From a checkpoint of a small image classifier.
Model: 6.81M parameters, 40-pixel images, arch convnext, norm rmsnorm, activation gelu, patch size [2, 2], depths [4, 4, 4], widths [80, 160, 320].
Training: soap at rate 0.0018, 22200 steps, batches of 256, held-out accuracy 36%.
Data: trained on photos of plants and fungi (iNaturalist), 90422 training examples, 62.9 epochs.
Rows from block 9, named by matrix and row number. Rows with one number belong to one neuron. Each number is 128 + 32 x the weight over its row's rms, rounded and kept within 0 to 255. All counts start at 0. After the name is the row's rms in percent of the matrix's.
# fc1: MLP up (model.blocks.9.mlp.fc1.weight, 1920x320), inputs 107-213
# fc2: MLP down (model.blocks.9.mlp.fc2.weight, 320x1920, transposed), outputs 107-213
fc1.502 104 [150 119 120 183 108 141  59 130 121 136  75 162  83 140 126 186 163 137  94 172 102 176 158 163 103 165 111 136 153  90 150 110 109 112  65 144  97  70 120  69 158 137 154 159 164 117 152 141  48 130 113 150 113 105 135  99 113 127 153  70 120 149 153 109  60 177 145 149 167 115 135 129 111  80 129 118 159  97  86 107 129 136  93 154 142 132  71  88 107 100 141 124 155  98 103 129 194 131 171 174 123 111 101 135  92 128 134]
fc2.502 105 [197  51 163  97 107 124 160 119 156 159 116  88 184 109 181 135 156 106 146  88 174  92  68  90 108 127 127 115 142  87 180 103 140 153 178 121 146 164 184 146 120 163 101 131 135  98 118 111 143  80 137 127 133 160  81 121  99 151 105 137 109 140 111 135 121 135 185 149 195 157 135 156 172 128 149 127 136  96 104 130 193 108 142 174  79  88 139 175  88  90 145 135 134 113 100 107 149 166 136 112 109 166 116 168 100 122  78]
fc1.503 104 [130 180 121 127 104 139 169 121 159 121 116 181 123 130 131 141 132 185 110  79 194 127 140 124 104 181 104 125 117 132 179 114  99 193 147 101 107  87 112 127 108 155 204 157  96  93 134 214 146 109 129 139 170 137 126 120 105 123 133 129 144 160 128 119 197 119 138 165 152  94 142 154  32 150 177 126  98 118  82 154 146 181 136 133 142  88  89 114 147 197 105  66 123 162 121 131 188 125 109 165 173 108 113 152 115 185 133]
fc2.503 104 [124 103 124 109 135  79 104 139  85 123  88  93  92 157  71  59  80 120 151 134 200 136 105 137 156 132 135 103 168 124 153 117 152 153 115 119 111 127 129 113  96 185  87 113  89 138 143 109  94 108 115 103 124 169 127  62 137 138 154 141 136 116 152 124 162  89 161 146 126  91  83 150 139 162  86 139 155 134 209 114 102  51 133 167 155 130 104 147  91 129 172 141 129 137 118 110 122 161  51 212 175 131  81 169 164 119 139]
fc1.504 096 [ 83 137  99 161 144 124  99 127 130 102 105 113 121 131 148  94  61 125 169 163 164 111 124 123 150  90 117  74 127  98 179  92 138 149 124 159 129 166 151 151 163 114  86 122 105 123 112 124 167 173 175 130 191  92 121 129 152 158  96 100 121 158 164 195 152 117 105 105 156 143  57  98 163  92  92  96 139  87 163 155 166  95 165 100 114  85 157 133 151 144  81 119 101 134 152  78 182 137 168 127 113 115 163 149 126 151 105]
fc2.504 091 [ 84 150 209 114 133 147 121 113 154  73 117  77 174 133  77 114 139 152 138 132 116 129 138  96 119 139  92 127 104 111 124  98  83 131 124 164 109  54 104 126 161 125 191 167 114 123  94 171 115 103 136 155 117  96 173 177 134 145  93 129  72 111 168  88 123  59 188 110 133  97 129  85 115  88 150 117 200 115 183 122 107  60 151 108 153 143 138 132 120 153 166 111 115 190 133 144 106  89 122  98  93  86 122 173 117 117 100]
fc1.505 097 [131 123 138 139  95 125 115 114 160 101 165 110  74 147 122 113  79 111 135  94 153 120 173 172  74 118 109 126 161 121 147  78 139  41 155 135 106 151 172  75 146 132 122 106 147 160 181 114 124  80  96 100  94 128 120 141 109 165 117 159 102  45 156 125  99 132 128 180 124 151 139 120 139  84 156 119 158 147 162 177 190  73 128 179  82 166 128 118 112 151 104 115  69 155  91 120 131 120 100 190 172 167  66 127 105  95 102]
fc2.505 105 [102  97 118  91 117  72  96 111  84 125 102 122 137 112 163 199 153 177 140 203 175 143 143 138 104  51 146 114 121  92  76 134 160 104 120  94 122 135 111 136 116  94 143  96 207 135 115 187 167 144  91 108 151  93 119 142  80 132 150 139 166  87  75  87 136  87 145 116 143 139 114  81 123 163 106 194 127  65  87  87 110 100  58 171 109 112 116 146 136 145 110 130  76 127 177 131 142  98 147 128 127 144 185 116 172 189 118]
fc1.506 103 [ 41  97 109 106 155 111 124 166  96 155 197  67 155  99 162 147 135 111 122 125 139 167 149 151  65 143 214 129  87 107 139 119 141 124 105 185  95  78  96 216 157 132 143 174  97  89 158 139  59 149  89 158 142 128 133 109 129 140 163  97 160 152 126 133 161 123  97 145 148 120 124 128 155 129 127 119 140 163  99 134  74 142 156 134 149 191  63 168 133 157  96  94  79  56 149 170 185 146 200 122  99  89 105 148 117 166 179]
fc2.506 093 [130 131 121  80 103 155 111  54 174 194  95  86 137  72 118 113 103 179 153  58 153 105 164 188 107 144 156 189 150 143 139  79 116 131 210 107 128 165 153 120 121  96 111 178  96  69  95 130 155 146 148 104 151 138 147 133 144  89  92  89 154  96 169 105 118 131 184  77 122 164  83 184 109  95  51 148 170 165 142 143 168 142 136 211 102 145 158 117  68  92 128 135 110  77 117 112 178 139 141 139  92 136 167 176 102 152 167]
fc1.507 104 [ 72 125 114 133 146 159 105 135 153 130 173 137 157  94 139 166 153 132 129 102 172 174 147 103  63 187 164 189 119 141 148 157 192 135 151 168 128 126 168 121 118  68 144  83 134 136 112 153  77 119  31 195 155  78 135  96 114 180 123 141 153 170 145 140  97 198 123 143 168  93 125 146 141  91 121 161 139 124 112 130 127 152 162 153 137  67 144 158 100 109 177 115 124 175 126  97 103 111  90 108 173 109 104 105 112 179  94]
fc2.507 103 [152 125 116  56 150 224 100 168 107 148 169 179 118 123 147 150 139  88 108 131  93 121 120 114  74 125 152 124 154 147 155 131 167 143 104  69 163 123 147 140 141  54 128 125 202 156 110 110  75 139 156  81 119 150 147 145 119 168 161  70 165  91  69 164 104 116 140 120 126 119 146 129 124  65 115  93 169 208 189  95  82  98 141 145 103 112 195 167 128 133 132 125 183 143 123 169 173  96  84 134 157 176 196 182 138 195 104]
fc1.508 105 [119  89 119 128 181 121 118 140 193 150 161 129 144 167 109 132 172  90 144 150  92 177 180 139  79 148 110 178 122 143  88 128  97 124  95 139  83  89 113 152 187 102 140 112 160  80 165  92 130  52  68 133 134 182 104 115 122 165 121  48  87  90  81 116 153 101  38 161 136 135 101 116  57 151  96 167  79 116 142  98 136 176 192 157  58 133 168 223 163 147 110  99  91 124 189 141 158  99 105 160 149 108  74 120 124  93 129]
fc2.508 101 [102  90 153  70  96 123 120  81  93 124 115 121  77 152 152 129 137  88 169 168 123  84 129  74 146 127 151 120  72 149 127 172 116  63 107  83 117 154 168  98  76 155 182 120 167  98 123 120 108  69 126 122 146 111 109 137 119 129  86 126 110  98 104 110 114 119  89  43 151 163  71 116 103 115 147 108 109 153 161 121 143 186 146 152 137 111 163 135 156 122 114 127  71 162 128  89 104  56  64  97 205 169  89  86  95  89 129]
fc1.509 103 [129 149  64 135  96 200 153 151 127 104 142 110  98 170 171  49 152 187 112 124  92  61 116 139  96 162 177 122 157 145 121 146 106 134 121 103 142 158 127 160 126  98 137 144 189 115 152 146 121 136 105 120 141 153 123  80 131 147 144 137 122  70 164 140 143 120 144 133 121 144 116 145 176  88  82 187 164  93  53  97 142 125 144 209 187 111 148 114 138 160 193 135 149  93  55 163 130 121 111 115 133  83 104 130  89 144 135]
fc2.509 094 [115 100 118  92 147 125 138 151  93 105  97 176 111 179 147 116 178 170  95 105 161 213 133 124 147 169  79 121 131 157 116 102 194 123 142 100 162 136 147 146  94 153 154  74 104 105 105 123 135  97 142  99 142 112 151 156 121 147 132  96 127 115 109 110 122 107 128 188 143 153 135 149  76 145  87 130 154 136 131 162 127 130 152 199  95  80 174 163 128 119  35 100 119 134 226 117 151  69 115  91 120  92 135 138  86  94 172]
fc1.510 097 [126 143 151 155 138  96 130 128 114 138  66 195 101  87 165 129 186 111 162 152 200 179 138 115 116 170 213 171 134  67 134 135 117 123 130 134 136 159 121  99 164 179 142 134 115 134 147 106 124 159 131 158 142 114 122 182 112  97 111  88 167 116  93 168 105 108 144 118 124 116  88 210 138  83  97 175  69  76 137 155 132 194 156  74 171 104 127 139 204 158 100 109 130  72 177 119 128  90 142  69  76 178 114 154 138 112  93]
fc2.510 096 [190 150 121 164 101 114 117  99  92 107 146  79 157  55  95 125 120  92 125 148  78 163 154  81 124  88 128 123  97 166  33 207 182 175 134 173 225 112 195 170 103 132 149  48 116  99 135 166  74 115 117 138 116 144 117 114 143 144 123 136 232 115 166  93 182 196 146 167 120 124 136 140 118  93 116 117 130 130 158 149  71  92  99 128 117 129 157 153 110 139 125 137 122 148  96 173 147 148 124 133 119 168 154 112 126 136  96]
fc1.511 105 [157 122 107 132 103 169 122 170 219 231 108  92 121 121 173 109 110  60 161 118 133 185 151 115  85 181  59 132 115 114 100 118  71 105 123 114 152 179  70 170 118  80  88 124 104 139 192 151 111  10 142 151 130 135 134 135 157 137  97 124 133 118 123  37 129  99 107 143 112 107 138 129 167 142 175 189 112  96  81 138 134 144 175 143 152 169 108  94 115  99 157 146 103 143 139 137 135 108 181 127  81 125 143  52  84 136  72]
fc2.511 092 [135  55 180  65 114 146 107  96  92 153 133 183  87 114  95 144  67 151  96 108 151  98  84 116 122  93  92 192 173  86 190 133 146 171 102 152 146 115 117  97 108 155 129 157  66 127 204 221 147 150 129 179 128 133 163 142 200 149 164 129 103 105 154 121 129 148  80 139 149  92 137 117 145 160 179 163 121 204  87 185  61 131 107 110 121 102 104 148 162 148 164  93 126 166  88 124  53 140 126 111 129 148 176 127 116 107  82]
fc1.512 099 [ 98 151 141 145 135 142 183 146 150 149 108 101  77 114 111 125 130 137 137  99 153 113 171  52 145 158 159 140 156  86 138 103 102 123 157 130 107  87 101 108 193 171 112 111  90 137 161 109 134 166  73 192 194 116  68 155 108  93 109 143 149 147 172 144 167 102 182 165 157 106 160 176 179  83  87 124 151 123 151 142 110 136 125 164 133 108 123 149 133 166 159  98 150 125 176 182 166 114 129 143 159 137 184 145 123 107  90]
fc2.512 104 [ 87  92 128 129 100  97 132 109 190 119 128 150 159 183 113  80 149  86 133 121 126 164 154 105 104  99 131  91  65 118 133 141 127 107  80  79  84  47 134  80 156 194 123 127 137 169 120 110  96 155 157  62 167 108 118  94  90  94 135  92  53 111 133 132 124  93 129  69 120 112 108 109 113 210 110  89 135 113 173 130 130 175 206 133 131 139  75 128 110 118  82  73 125 146 136  81 102  84 179 175 182 144 126 109 156 133 154]
fc1.513 101 [130 101 126 140 138 120 154 164 102 149 151  99 138 110  75  99 109  82 130 105 155 141 148 117 139 215  73 159  71  78 148 132 119 110 135 175 164  94 203 173  67 152  79 167 131 156 133 124 106 132  82 141  93 170 115 117  86 128  38  52 163 170 148  88 105  75 103 200 177 195 195 108 113 160 119 140 100 104 126 125 143 153 131 137 123 177 131  84 126 185 156 103 117 109 111 162 131 186  89 108  90 131 139 105 149  72  82]
fc2.513 101 [129  91  76 142 119 118  99 126 155 153 115 144 138  77  88  88 130 103 188 102  81 104 135 161 119 173 129 132 140 122 112 150  59 161  80 143 149 157 107 125 104 169  70 163 105 126  88 105 147 184 147 115 131 144 101 140 166 138 133 128 172 135 129 122  61  76 122 113  74 144 146 127 132 135 119 136 180 125  89  89 122 139  68 158 105 167 178  96  85 136 145 129  92 102 110 115 155 150 221 165 136 140 119 195 118 143 108]
fc1.514 100 [210 119  99  93 145 154 113  79  96 174 111 103 100 138 109 127  83 107  95 147 147  65  97 100  96 208 117 172 111  89 174 151 135 131 137 149 134  77  85 122 111 135  83 113 164 143 166 132 133 160  58  95  99 139  70  98 150 111 113 173 121 143 103 155 122  92 117  71 106  80 125 116 131 119  64 136 130 147 153 141 123 105 129  70 137  91 134 146 150 112 112  71 162 153 153  88 109 120 134 113  94 138 142 109 131  88 156]
fc2.514 098 [146 150 143 138 127 139 169 167 106 114 182 130 152  88 139 198 173 129 188  98 190 160 141 109 122 163 163  87 126 137 126 197 150 170 106  82 162 113 108 105 189 116 131 176 128 144 138  94  85  89 106 176 155 192 144 168  95 108 138  89 125 106 122  95  72 112 186 157 116 140 133 135  78 154 117  95 121 124  85 184 113  95 156 127 124 124 149 131 114 142  83 167  93 105 112 100 116 121 118 142 145 118 123 166  74 130 100]
fc1.515 100 [118 156 127 139 115 150  79 148 107  61 156 175 158 162  78 101 186 157 169  64 186  97 134 135 128 193 144 179 126 100 105 102 126  83 145  83 121 146 107 135 148 129 100 167 121 104  87 153 130 160 126  73 140 138 178 150 164 111 103 143 126 116 111 105 169 114 100 155 138 121 123  99 128 144  79 170 168 161 176 123 119 148 122 149  77  80  91 174 150 121  58  96 110 137 121  50 129 122 130 137 157 140  79 153 100 102  68]
fc2.515 101 [178 124 132  31  73 113 108 114 117 126 187 147 113 138  87 172 140 103 136 151  72 114  75 114 148 197  77 137  97 159  83 109 101  40 128 110 117 111 146  76 130 101 138 111  84 175 108 157 122 165 146 119 114 158 134 148 145 107 144 109 123 176 118 161 103 131 149 177 114 144 159 154 101 165  80 173 103 146 145 145 177 147 138 149 108 138 167 167 141 158 148  53 115  99  94 168 114 143  87 162 176 186 132 120 135 160  84]
fc1.516 100 [142 110 126 122 109 186 123 158 125 124 100 107 115  93  95  88  81 176 196 154 139  81 118 123 151 133 131 107  84 110 161 126 173  79  88 166  94 111 117 175  90  96 135 120  93  77  92 138 149  96 124 117 142  80 103 109 114 142 135 123 137  71 140 120 152 164 155 165 126 128  86 130 189 116 128 130 131 108 158 141 142  95 138 141 151 108 160 133 125 129  74 136 178 153 112 139 155 119 105  89 125 131 139  97 115  82 160]
fc2.516 103 [ 97 116 135 104 153 168  80 140  97 150 167  97 129  81 117 114  87  61 152 127 102 191 105  74  99 161 120 141 155  60  99 116 160 143 151 169 132 132 108 144 100 149 132 154 157 100 147 114 155 121 133 157 125 125 147 157 123 124 146 118 109  63 176 130 189 125  99 169 142  60 121  99 168 162 160 175 154 131 127 152 127 155 139 168 162 123 139 187  93 166 155 134 123  85 106 164 125 162 125  91 113 101 161 143  71 143  88]