From a checkpoint of a small image classifier: widths [80, 160, 320].
Rows from block 8, named by matrix and row number. Rows with one number belong to one neuron. Each number is 128 + 24 x the weight over the matrix's rms, rounded and kept within 0 to 255. All counts start at 0. Numbers have three digits each.
# fc1: MLP up (model.blocks.8.mlp.fc1.weight, 1920x320), inputs 0-79
# fc2: MLP down (model.blocks.8.mlp.fc2.weight, 320x1920, transposed), outputs 0-79
fc1.1530:101139141170148119137099128139155145121095106171147129140132108111090110147089127111104114145144142184181121142130121067175137131092166146138158123135125111116107108118096157128124101138187156130156152147094125151119109128114117111127114151
fc1.1531:102157122125159142087081119112149141080108134128117094093074125178141124147098120115082105117101148143134147112189152112119129169132110110137138129144166135102073125128137144096137150138124127136161139153137153131184088109123191141164103100
fc1.1532:125166100105108116104165100140099074119079145182123111130113170148138160141193138118121101104141097146130145131131144095124123137131162138143176094145149124106182123094119138134128138135149155146117098164104165125088157181088135139144146082
fc1.1533:119113150073142094150162134088137109109090131125159147149142092155127182109126207117166168127148097107145107151131114162112132124082140170133096137132123133123127128144134169123144123109126127143146130089142116119133112073126087146142111153
fc1.1534:118108158163148093113082124136116162157157127110173126132078100105151183149160106074141167149164136118133103146151159114160133109136144118134110165131133128118105086133105123122117160126108128095168174119106159156122120120129098105122117158
fc1.1535:119134131118146126137130131112121107122135143152121107115130102076111116078136102116154144126143102131116100152135140133142091117109140147155094142084118120154112123146151170137165144116143175103114133117166108155095139105144096107132112131
fc1.1536:184199123105116142113092141105125121131136150127160098136114133127101168149102147172127136120155131110169107091107119114133124169090151137100114112101139088131125126135121141099156116175101116142099110132129144126156098108118123149121118147
fc1.1537:149139119137133161144123156134145064116137127131125160139162136118138130117148159120136138130127059155160141134125115154108145134178137082159138120137126124111097140100138152083096133148108071155129132125105118142106146150141150178084147132
fc1.1538:124113111144177140136090141118110117129134114140154125138146092108141136165141125098101087128111117100176155112166111126125094115106126155123118122134100141130153146191119131153144098132121178086156097166158152182102123088114106094120114100
fc1.1539:157131114142108126139093128143132139113156143108136089123110124155168090188139161135133110135166119154106106159132148105124113131121183103117139167136081137114102131151162117114144176177155136167140134112124073158113115156112099108167136111
fc1.1540:158174135138079125122138092101124118134087088132112135088112130150160144145106157122155151140107115137136136146163121113126171128104176161153143110126123122138113126087127076130108117134097146116111136159143089201174149130141148154153142157
fc1.1541:087092112124109138164112108135123126147141104125063107159096104119112138096136154121137126126153132152184096147128063107141104090098125127118095153162178150124140127081124122121128150156112114155160156156151156121135173155112073117126138082
fc1.1542:106143123142152127095105158127141166112128078134140149101138133111124118095134104126106143185158207184096133110119141176134128105114126152134133129156118144161121122162149130112095136129163111087068141150081142160136111126110107076094156132
fc1.1543:161154110133134105131123174182149168167108113122172156121146149112113121168115118128130200172139129128158109114108112115127134120160127107105106093130109088113095107115156105145159179103153104127130096077120087128087154082109142153135118138
fc1.1544:150138084143152144077078136103106062111115166155116113115108167115155141141174121139137150142137102145097111129150128133170165109150117163124134104152204118098159139129119131128153143130181113093091088123102157079084163126143131081145112092
fc1.1545:116106113099137146130130138150116118148141106150121133137165125170131116090109150139121140099145108184147153122150153100138143148147142117068140138138107139122100113127091127134141110138134119147105137148131123122120173114113141100081106102
fc1.1546:129144087185160151113157140096146155096126113111135132129113153122126097091126095120153104100123122157133150116085092140108104131129154164106126144129099092141101131111117167116132165145160093140140155155141119170121151131133142109148140152
fc1.1547:120118122087112080144116171157091079082120134117147132109127124144142119081176187124102162144135126131120083114098138130109136115128086126129112151172097150143139028164132125135131109096129105114136138119126150111119133139096082128135158136
fc1.1548:126158156124142124169156171129139131138132109142116113121101100089083123101144109143099139140158139157138114096106163106133113120171155120066139128092106149121142133157127138109117105120130095099134144077107118104082137132132158168151151175
fc1.1549:112118146149121132135121122137130143127124139141134080122137155151108125128104148108086126118140137103167148116114126148134126133127169133130082112134157133142142136093095162103181104129120145135145155116097088154133095136115167116130099141
fc1.1550:128106131137122128132093155098115111080140126163099120122147099130120118126138139154150133139104174128171123147121148125116117099134096166135109112164095186165138127090101141088124170129123124144111163128114118128149126115125114111080140123
fc1.1551:113174118139117132107160125167139119129126126129082119128091131119105120126113120107100083114110120117167114119121148126109148164111142151089122101078141137159079135136130138131086112111147186113125094119152173143117137152153133110128118142
fc1.1552:126131130113097118170152144092145152102137117133108127144135140098115118178130125143121135091121107155101166101148132132134151119112136127162128124101144136122123094168086095107159119094127112134146166150117153131150157110140121147129116166
fc1.1553:126117128152090117129149121104105127140120107142116115081077163168178083165118130154187122151082076102117137157108118151115117114117149109169146148094081143127150159132139155144116108129139063171110127091164163143146114113090114099124107142
fc1.1554:103145137147119130128156132137083158149141055123140164091141139140128167141098156118160128140154115136107137163111135144127176126162151140153099092153134109148103158136107122149126114147140109131146160154129110122150101120145118185132172155
fc1.1555:117159092180135076133161122149099173170130102114113141128101149124098111139155135135114141137099138108097088135088100114114090099167153122098123165135108186127129118126087144093128147165106116094133185137125114145097139118115128130148129086
fc1.1556:155112108142182137121129125068151124107115127140143141161135114151174133113135120094112144148115104130162139116115130091125160103117122163124105088148171104103107146158138155133101121148108158112138190185101129144129171113142127099134129101
fc1.1557:208112136101094123127111114148121117132107137114142116108126128100110140146111169130156113101151136146151118116088114111086140112057109108102124107147122132121099119141153135119140163134099158096131097106128178141139132114134196139107101163
fc1.1558:114084127186123088095138147150106172114094101110126110154120143139128138116148111116163137154142129123091136122176163115167176114115134147136140126095126076134097109059108116161154152124149144155147093176130118131112104174122086086136112081
fc1.1559:139111162109069155121105107127130097138111133136089093111179113113117130140147122115108122145131124107116158116125162103151119115144155146123132096162122143163118132096147118105119113154174095117123136114174132152167115104170127170138106071
fc1.1560:100157088093120174121106097081169116122173109147108123172109151122154108120141130099105126134144107142174130113096123198129122154157125131129165130101146122151151125128143142180111123120128149151130151142159131163108118159154168118141139102
fc1.1561:117130140139125110160090132125092100131172105139098127140128186101173127096109133121171111124121112138150076128132101135133128163116095120139171105132067117153171128165182151118116119115147108119130122106121154132139107128160161107162140065
fc1.1562:154143153123129102085115160138137120128122108158167137130104094146159128133142093116111144158116124103109193130117079168126101130166111143132141102074077136138093152061123096129133104125077134126164150124141137163118126142135062094149147092
fc1.1563:106106189114132066113127160102121142143111141104119095121118150105129149149136135130106106162110119119156153122153118123130153105147145083094149114103150101124192142120166139135147140136148166128125133109146108163110144109129118141116151116
fc1.1564:148140109134097137110122137106106138089158175077099114127120154136112096158153122151141143079154129146128132141197118177164163118127136100143165127122141136125096161139128151106138096114131126164143119166106122134076119129116156152107087102
fc1.1565:130172146119119110129088128157063162104167120118177127102097178140149103167118181112137167122166113123085135098107101091150145123145156121124145100131120088147122104182108132129188086061102126109111113122132116107114093135130134076114133129
fc1.1566:122145142126101146100154116146124133103103132125150114158090144099125129127113136103103135120131135110154094125150109160150136176141105145143101167101141170123119192145140155114138155093169120156158165093147113124095124122139128122096129172
fc1.1567:121156160121097126132118131136187165103121123134182154106094089155123169201178125115151155125109103117136078145127182166171094153160120156146136163094181148154097138106123116113146181070139166089115110153137169148147124137074131174155131169
fc2.1530:110136109113128126123128137119118124160149118101181121109150153137113117157137145121150114112107112138132112146134093122170156124140167128118111102152110086130135149126157157138147136078100148109116128116129127117127115087107116131149136136
fc2.1531:184131127112086130171104105128152092133130162158130166141111144142104153109119113112141119149155134132104138162120185147122149120127133093132158141103146128126123101118150127141105141145113147101109085117152145106125132115139167132154143144
fc2.1532:087084158108170160139148137162140146147124103095136105136133115127135132118103129154140111156101150180106113093105142138094100134157137178104129119107141180140130183169070120152145149123125152123149117156126153184141128112164113105114090146
fc2.1533:135149115105120120088158108135113128120143141116098130122142114157109102073124120127119123136093165121130127150138146163145087132110091108131078129149109135157113077111123150143097116131115146133144155125086164160146108203167151127130091113
fc2.1534:124111102172161170078112163120134171130144108130197110119158137106124129109140081111170128147121147106159096135144129124095138140095110109116165124137110132183136132080159079127132119137106125133173106145106091186113134110122110174148128191
fc2.1535:111115110122135101127101114108144077119147132123170098127150136183158155117085148123122155131148125169112154153178143141169154108119124108106123141126112142122108138122150099168128117078097113160142095114091146163137114135115131109115102104
fc2.1536:088113149119117136171113127131130153136145162145098103143120119133153125140129106130120126160120106152131128185148119089135148117127140130097120068145138137148154114127124134138142122092137175156165108106100170138156134154139110110117099131
fc2.1537:161137119183147121106118083104113170150149123139094130145160180146165100131106124140132132130127184123146061080123159158133151145121128129175142103103160122093121126102168137128096155135091113089074134132106102117144131147087115105096135146
fc2.1538:132142082119132108116082165087104106125142149085129096112128125166137097123108069131112106114113164163118141115121093109114164115111167164119119133103102111134179067107142109093117096126145120136079121154087088115139106126151141099150109151
fc2.1539:127171137124165112123086181149169168103118088098105136146135149142098105123190139116107133130167126119149123096137093109135142110110133083121082127124131126142119104162087162132118127109108145128124135147122097110146111128108116177130130145
fc2.1540:154132126150140107133076099102086114173167146135126114119103118163131107115154122103103134122122155106165097087144139150175134125128160133158132109105117144097091146082125152135107109161138130156104105121141164123137104160107118107139120102
fc2.1541:086136132130138113133162143163144059137149131152144118114126063130156110128123144137105172105136109176120154115131076118124105134102144121141109144083095144114118118074131152123148108139095090121150077113163146155129100150132120139090129130
fc2.1542:115171140142136099163105100182145159133123161163154130126141153112154137166131105062124167139127136136112110124141110108116133141172151137072151134163149142173114140124137143085141119156151135124159128101089143128110145049120114111136104165
fc2.1543:156128119096102120100106149135103114125084102148105131123112119117121138122129141116111144060139144118143179139146115152106167156142113083138110156143132066114113119119120091094135114103084100142142106111159110176167136116102089152114081112
fc2.1544:093163182142152178144085170143123094132143164114144157109120128151180139137102116151153134141146138083133152163155111081129194135128146129174102090110130148131142095115089132099161138159129110166074136142113159144083154110176111163162147106
fc2.1545:125085135103187111109180125090121135102182097136144116129126119160085144168133149151126061137128124132191057119146113101135114114123097089112097126070099135122114122138154094173103124144134134184173139140111100131194110080179161150094131104
fc2.1546:112136076157131145125181180154063123156102088113125129164153154115119156169140091191145130163076158153163137164179134165094122140112120134087137143122169125161143126140145119133121108128114108124114129109147129107137115121162110113070123124
fc2.1547:154228142156127129149168126108161102146135150145126127165123121153123083127130146145148119138106111131123112135112108126136105141135135176115146150118105116159143100132183144103145121105091137129102142129109091094095093112068152126115117168
fc2.1548:121114133118162102125125108105141141117143122105110107127107185131100138127111131134154115185103137108147085130153163113116137111101152118165133126125122115136114103159088152147145101143107127161114147104113155109119111133117148164106174179
fc2.1549:129111125107139127135139147105124125165140175142091083090119111132135143119114157145115131118131101119119145073114139110129138156143139140095100085116115106127105109165164154124096143117138152086110152165120122121144116104132164136136113091
fc2.1550:124139124114132155150144119135118113107122110165113126129124082156072133114139107114125143128113141148140147103130110139113125119115140150072143134119124131151124146122099161135210129054136148108116110131132122173133130129152152132093115126
fc2.1551:133140187133107138129126167163126116097139132136134115110137076089123140137136104132120134129116112137102088126149117159124110136134146163129087121126134091085131123129107148126106145100148163162108107113180145141134092151142112136128140152
fc2.1552:158141149114120140134131125146136133144143101131108111133092154106159138141146131074161183118145127114070086148141068157121156151160116128131086142103120120163141123145157154087149099098125142081157097093128131113139155177103164091138130140
fc2.1553:106141138138134162146141176108079146137157125099150093089114191160121127121116126104183173134125124121132109142108110124144093122109122152141101146142094106152112145136119122117135107128101125164143129131113148113112117110157098128130173123
fc2.1554:119171135108098154089136134165097147134130148133125133155104102152121139166118149144143126149079108176170166167099111113149157120177121128130127127147107177115129093075179086144137084149177112108135160125137167119103108099125147127157108105
fc2.1555:165154129101085106106141118147139167115086133153161124120150125110147146154146129164098116132097085145121166143115130145162090133132154106167124150167100124158149150160139121134107145153109125179114109157116099114118077112134107092199116101
fc2.1556:105131128131162133154130115101115146157138105091098096108129165152124150144092135158138112175113128136132096115086129073079187090137112150172144101116161153135090121143151122106141134121139170084109098170126108146119146147121079075102109124
fc2.1557:088110178138149077155150155124122106121132147125126140108164150147149145099117131142122093107111116186115128144082114098113159108188162111121126170113145115103128125111141155122136083129125143131111111129135169115127137121123104154106112084
fc2.1558:144126123130141137127135165095147165124106141144115140145103102123185118149097130114148096119087118163112066123153122164122134143167070112169103136093114144140118132123104129126080117108106129106127093159159134141114118129131086092125108126
fc2.1559:081127160128135139110180122127133091142163139104129118117129115126110111128123175101150119069131110145135149093115095130130109120144145111110148166101121147125173160146072176169110088130083124141164144143135133084105122128141144129136163111
fc2.1560:114139155157164138103126115153115108116129120119144132147119168151167154123156137142129141083082130148166107094161143144124114125131117151118109146110118089164156103109111132111158108102142137105123104116129132161107102129122139103142125067
fc2.1561:114112150096095114147126118147147107139129162139137144159128115105123123108091111145124099181132133120089200117098135090134102130093089114148113132080165168105143131127136137093107139111159143138099137125163116125147138134108111137166127131
fc2.1562:116108108107174127145105132108145164136104131124128113120085150076124082146129111112166102127111133138131149132082104115094171169131185136164165124135150136112087118103103159117136174086103129128094111150146153168099094109109106132152113117
fc2.1563:160131156112129105108130115116170152143131131137137096123119117115122124133126145136126118134113161130122160107148135122163120120137129137129138130104142121120143099111096130126139172122140117186120143128138135159154128141092108085113129124
fc2.1564:142120131121107091152157111118060129122141046144105129146092150088088121131127101132137126097158161124139097132145098136148090098106156126145115088091143130142103118104153159099119125098082114085147074082088113088161119155121170063088134163
fc2.1565:127147149190103150120116136115146111131137120148097116171151140141160185126124141154125115135129096165149121100152166146124128145147156108155148153151146110136130140128205157142128126126067150132081161113178152139109117144138099067118179111
fc2.1566:134089144097162100156077124132125140134092116144121120095159130106127098121166147077102135142129132125160154100135116171103136163066125148178110131124113113133155154112164102117134128124129121161117108119131193130141169122115152140130135150
fc2.1567:088105145132117160106123137126140127127144097118155161129125134113110209131090145128134102137156183146119169114094130142120143153109131144134116132145165107103136112138170140133176128114131131153158151092125113137115180087113111118133084171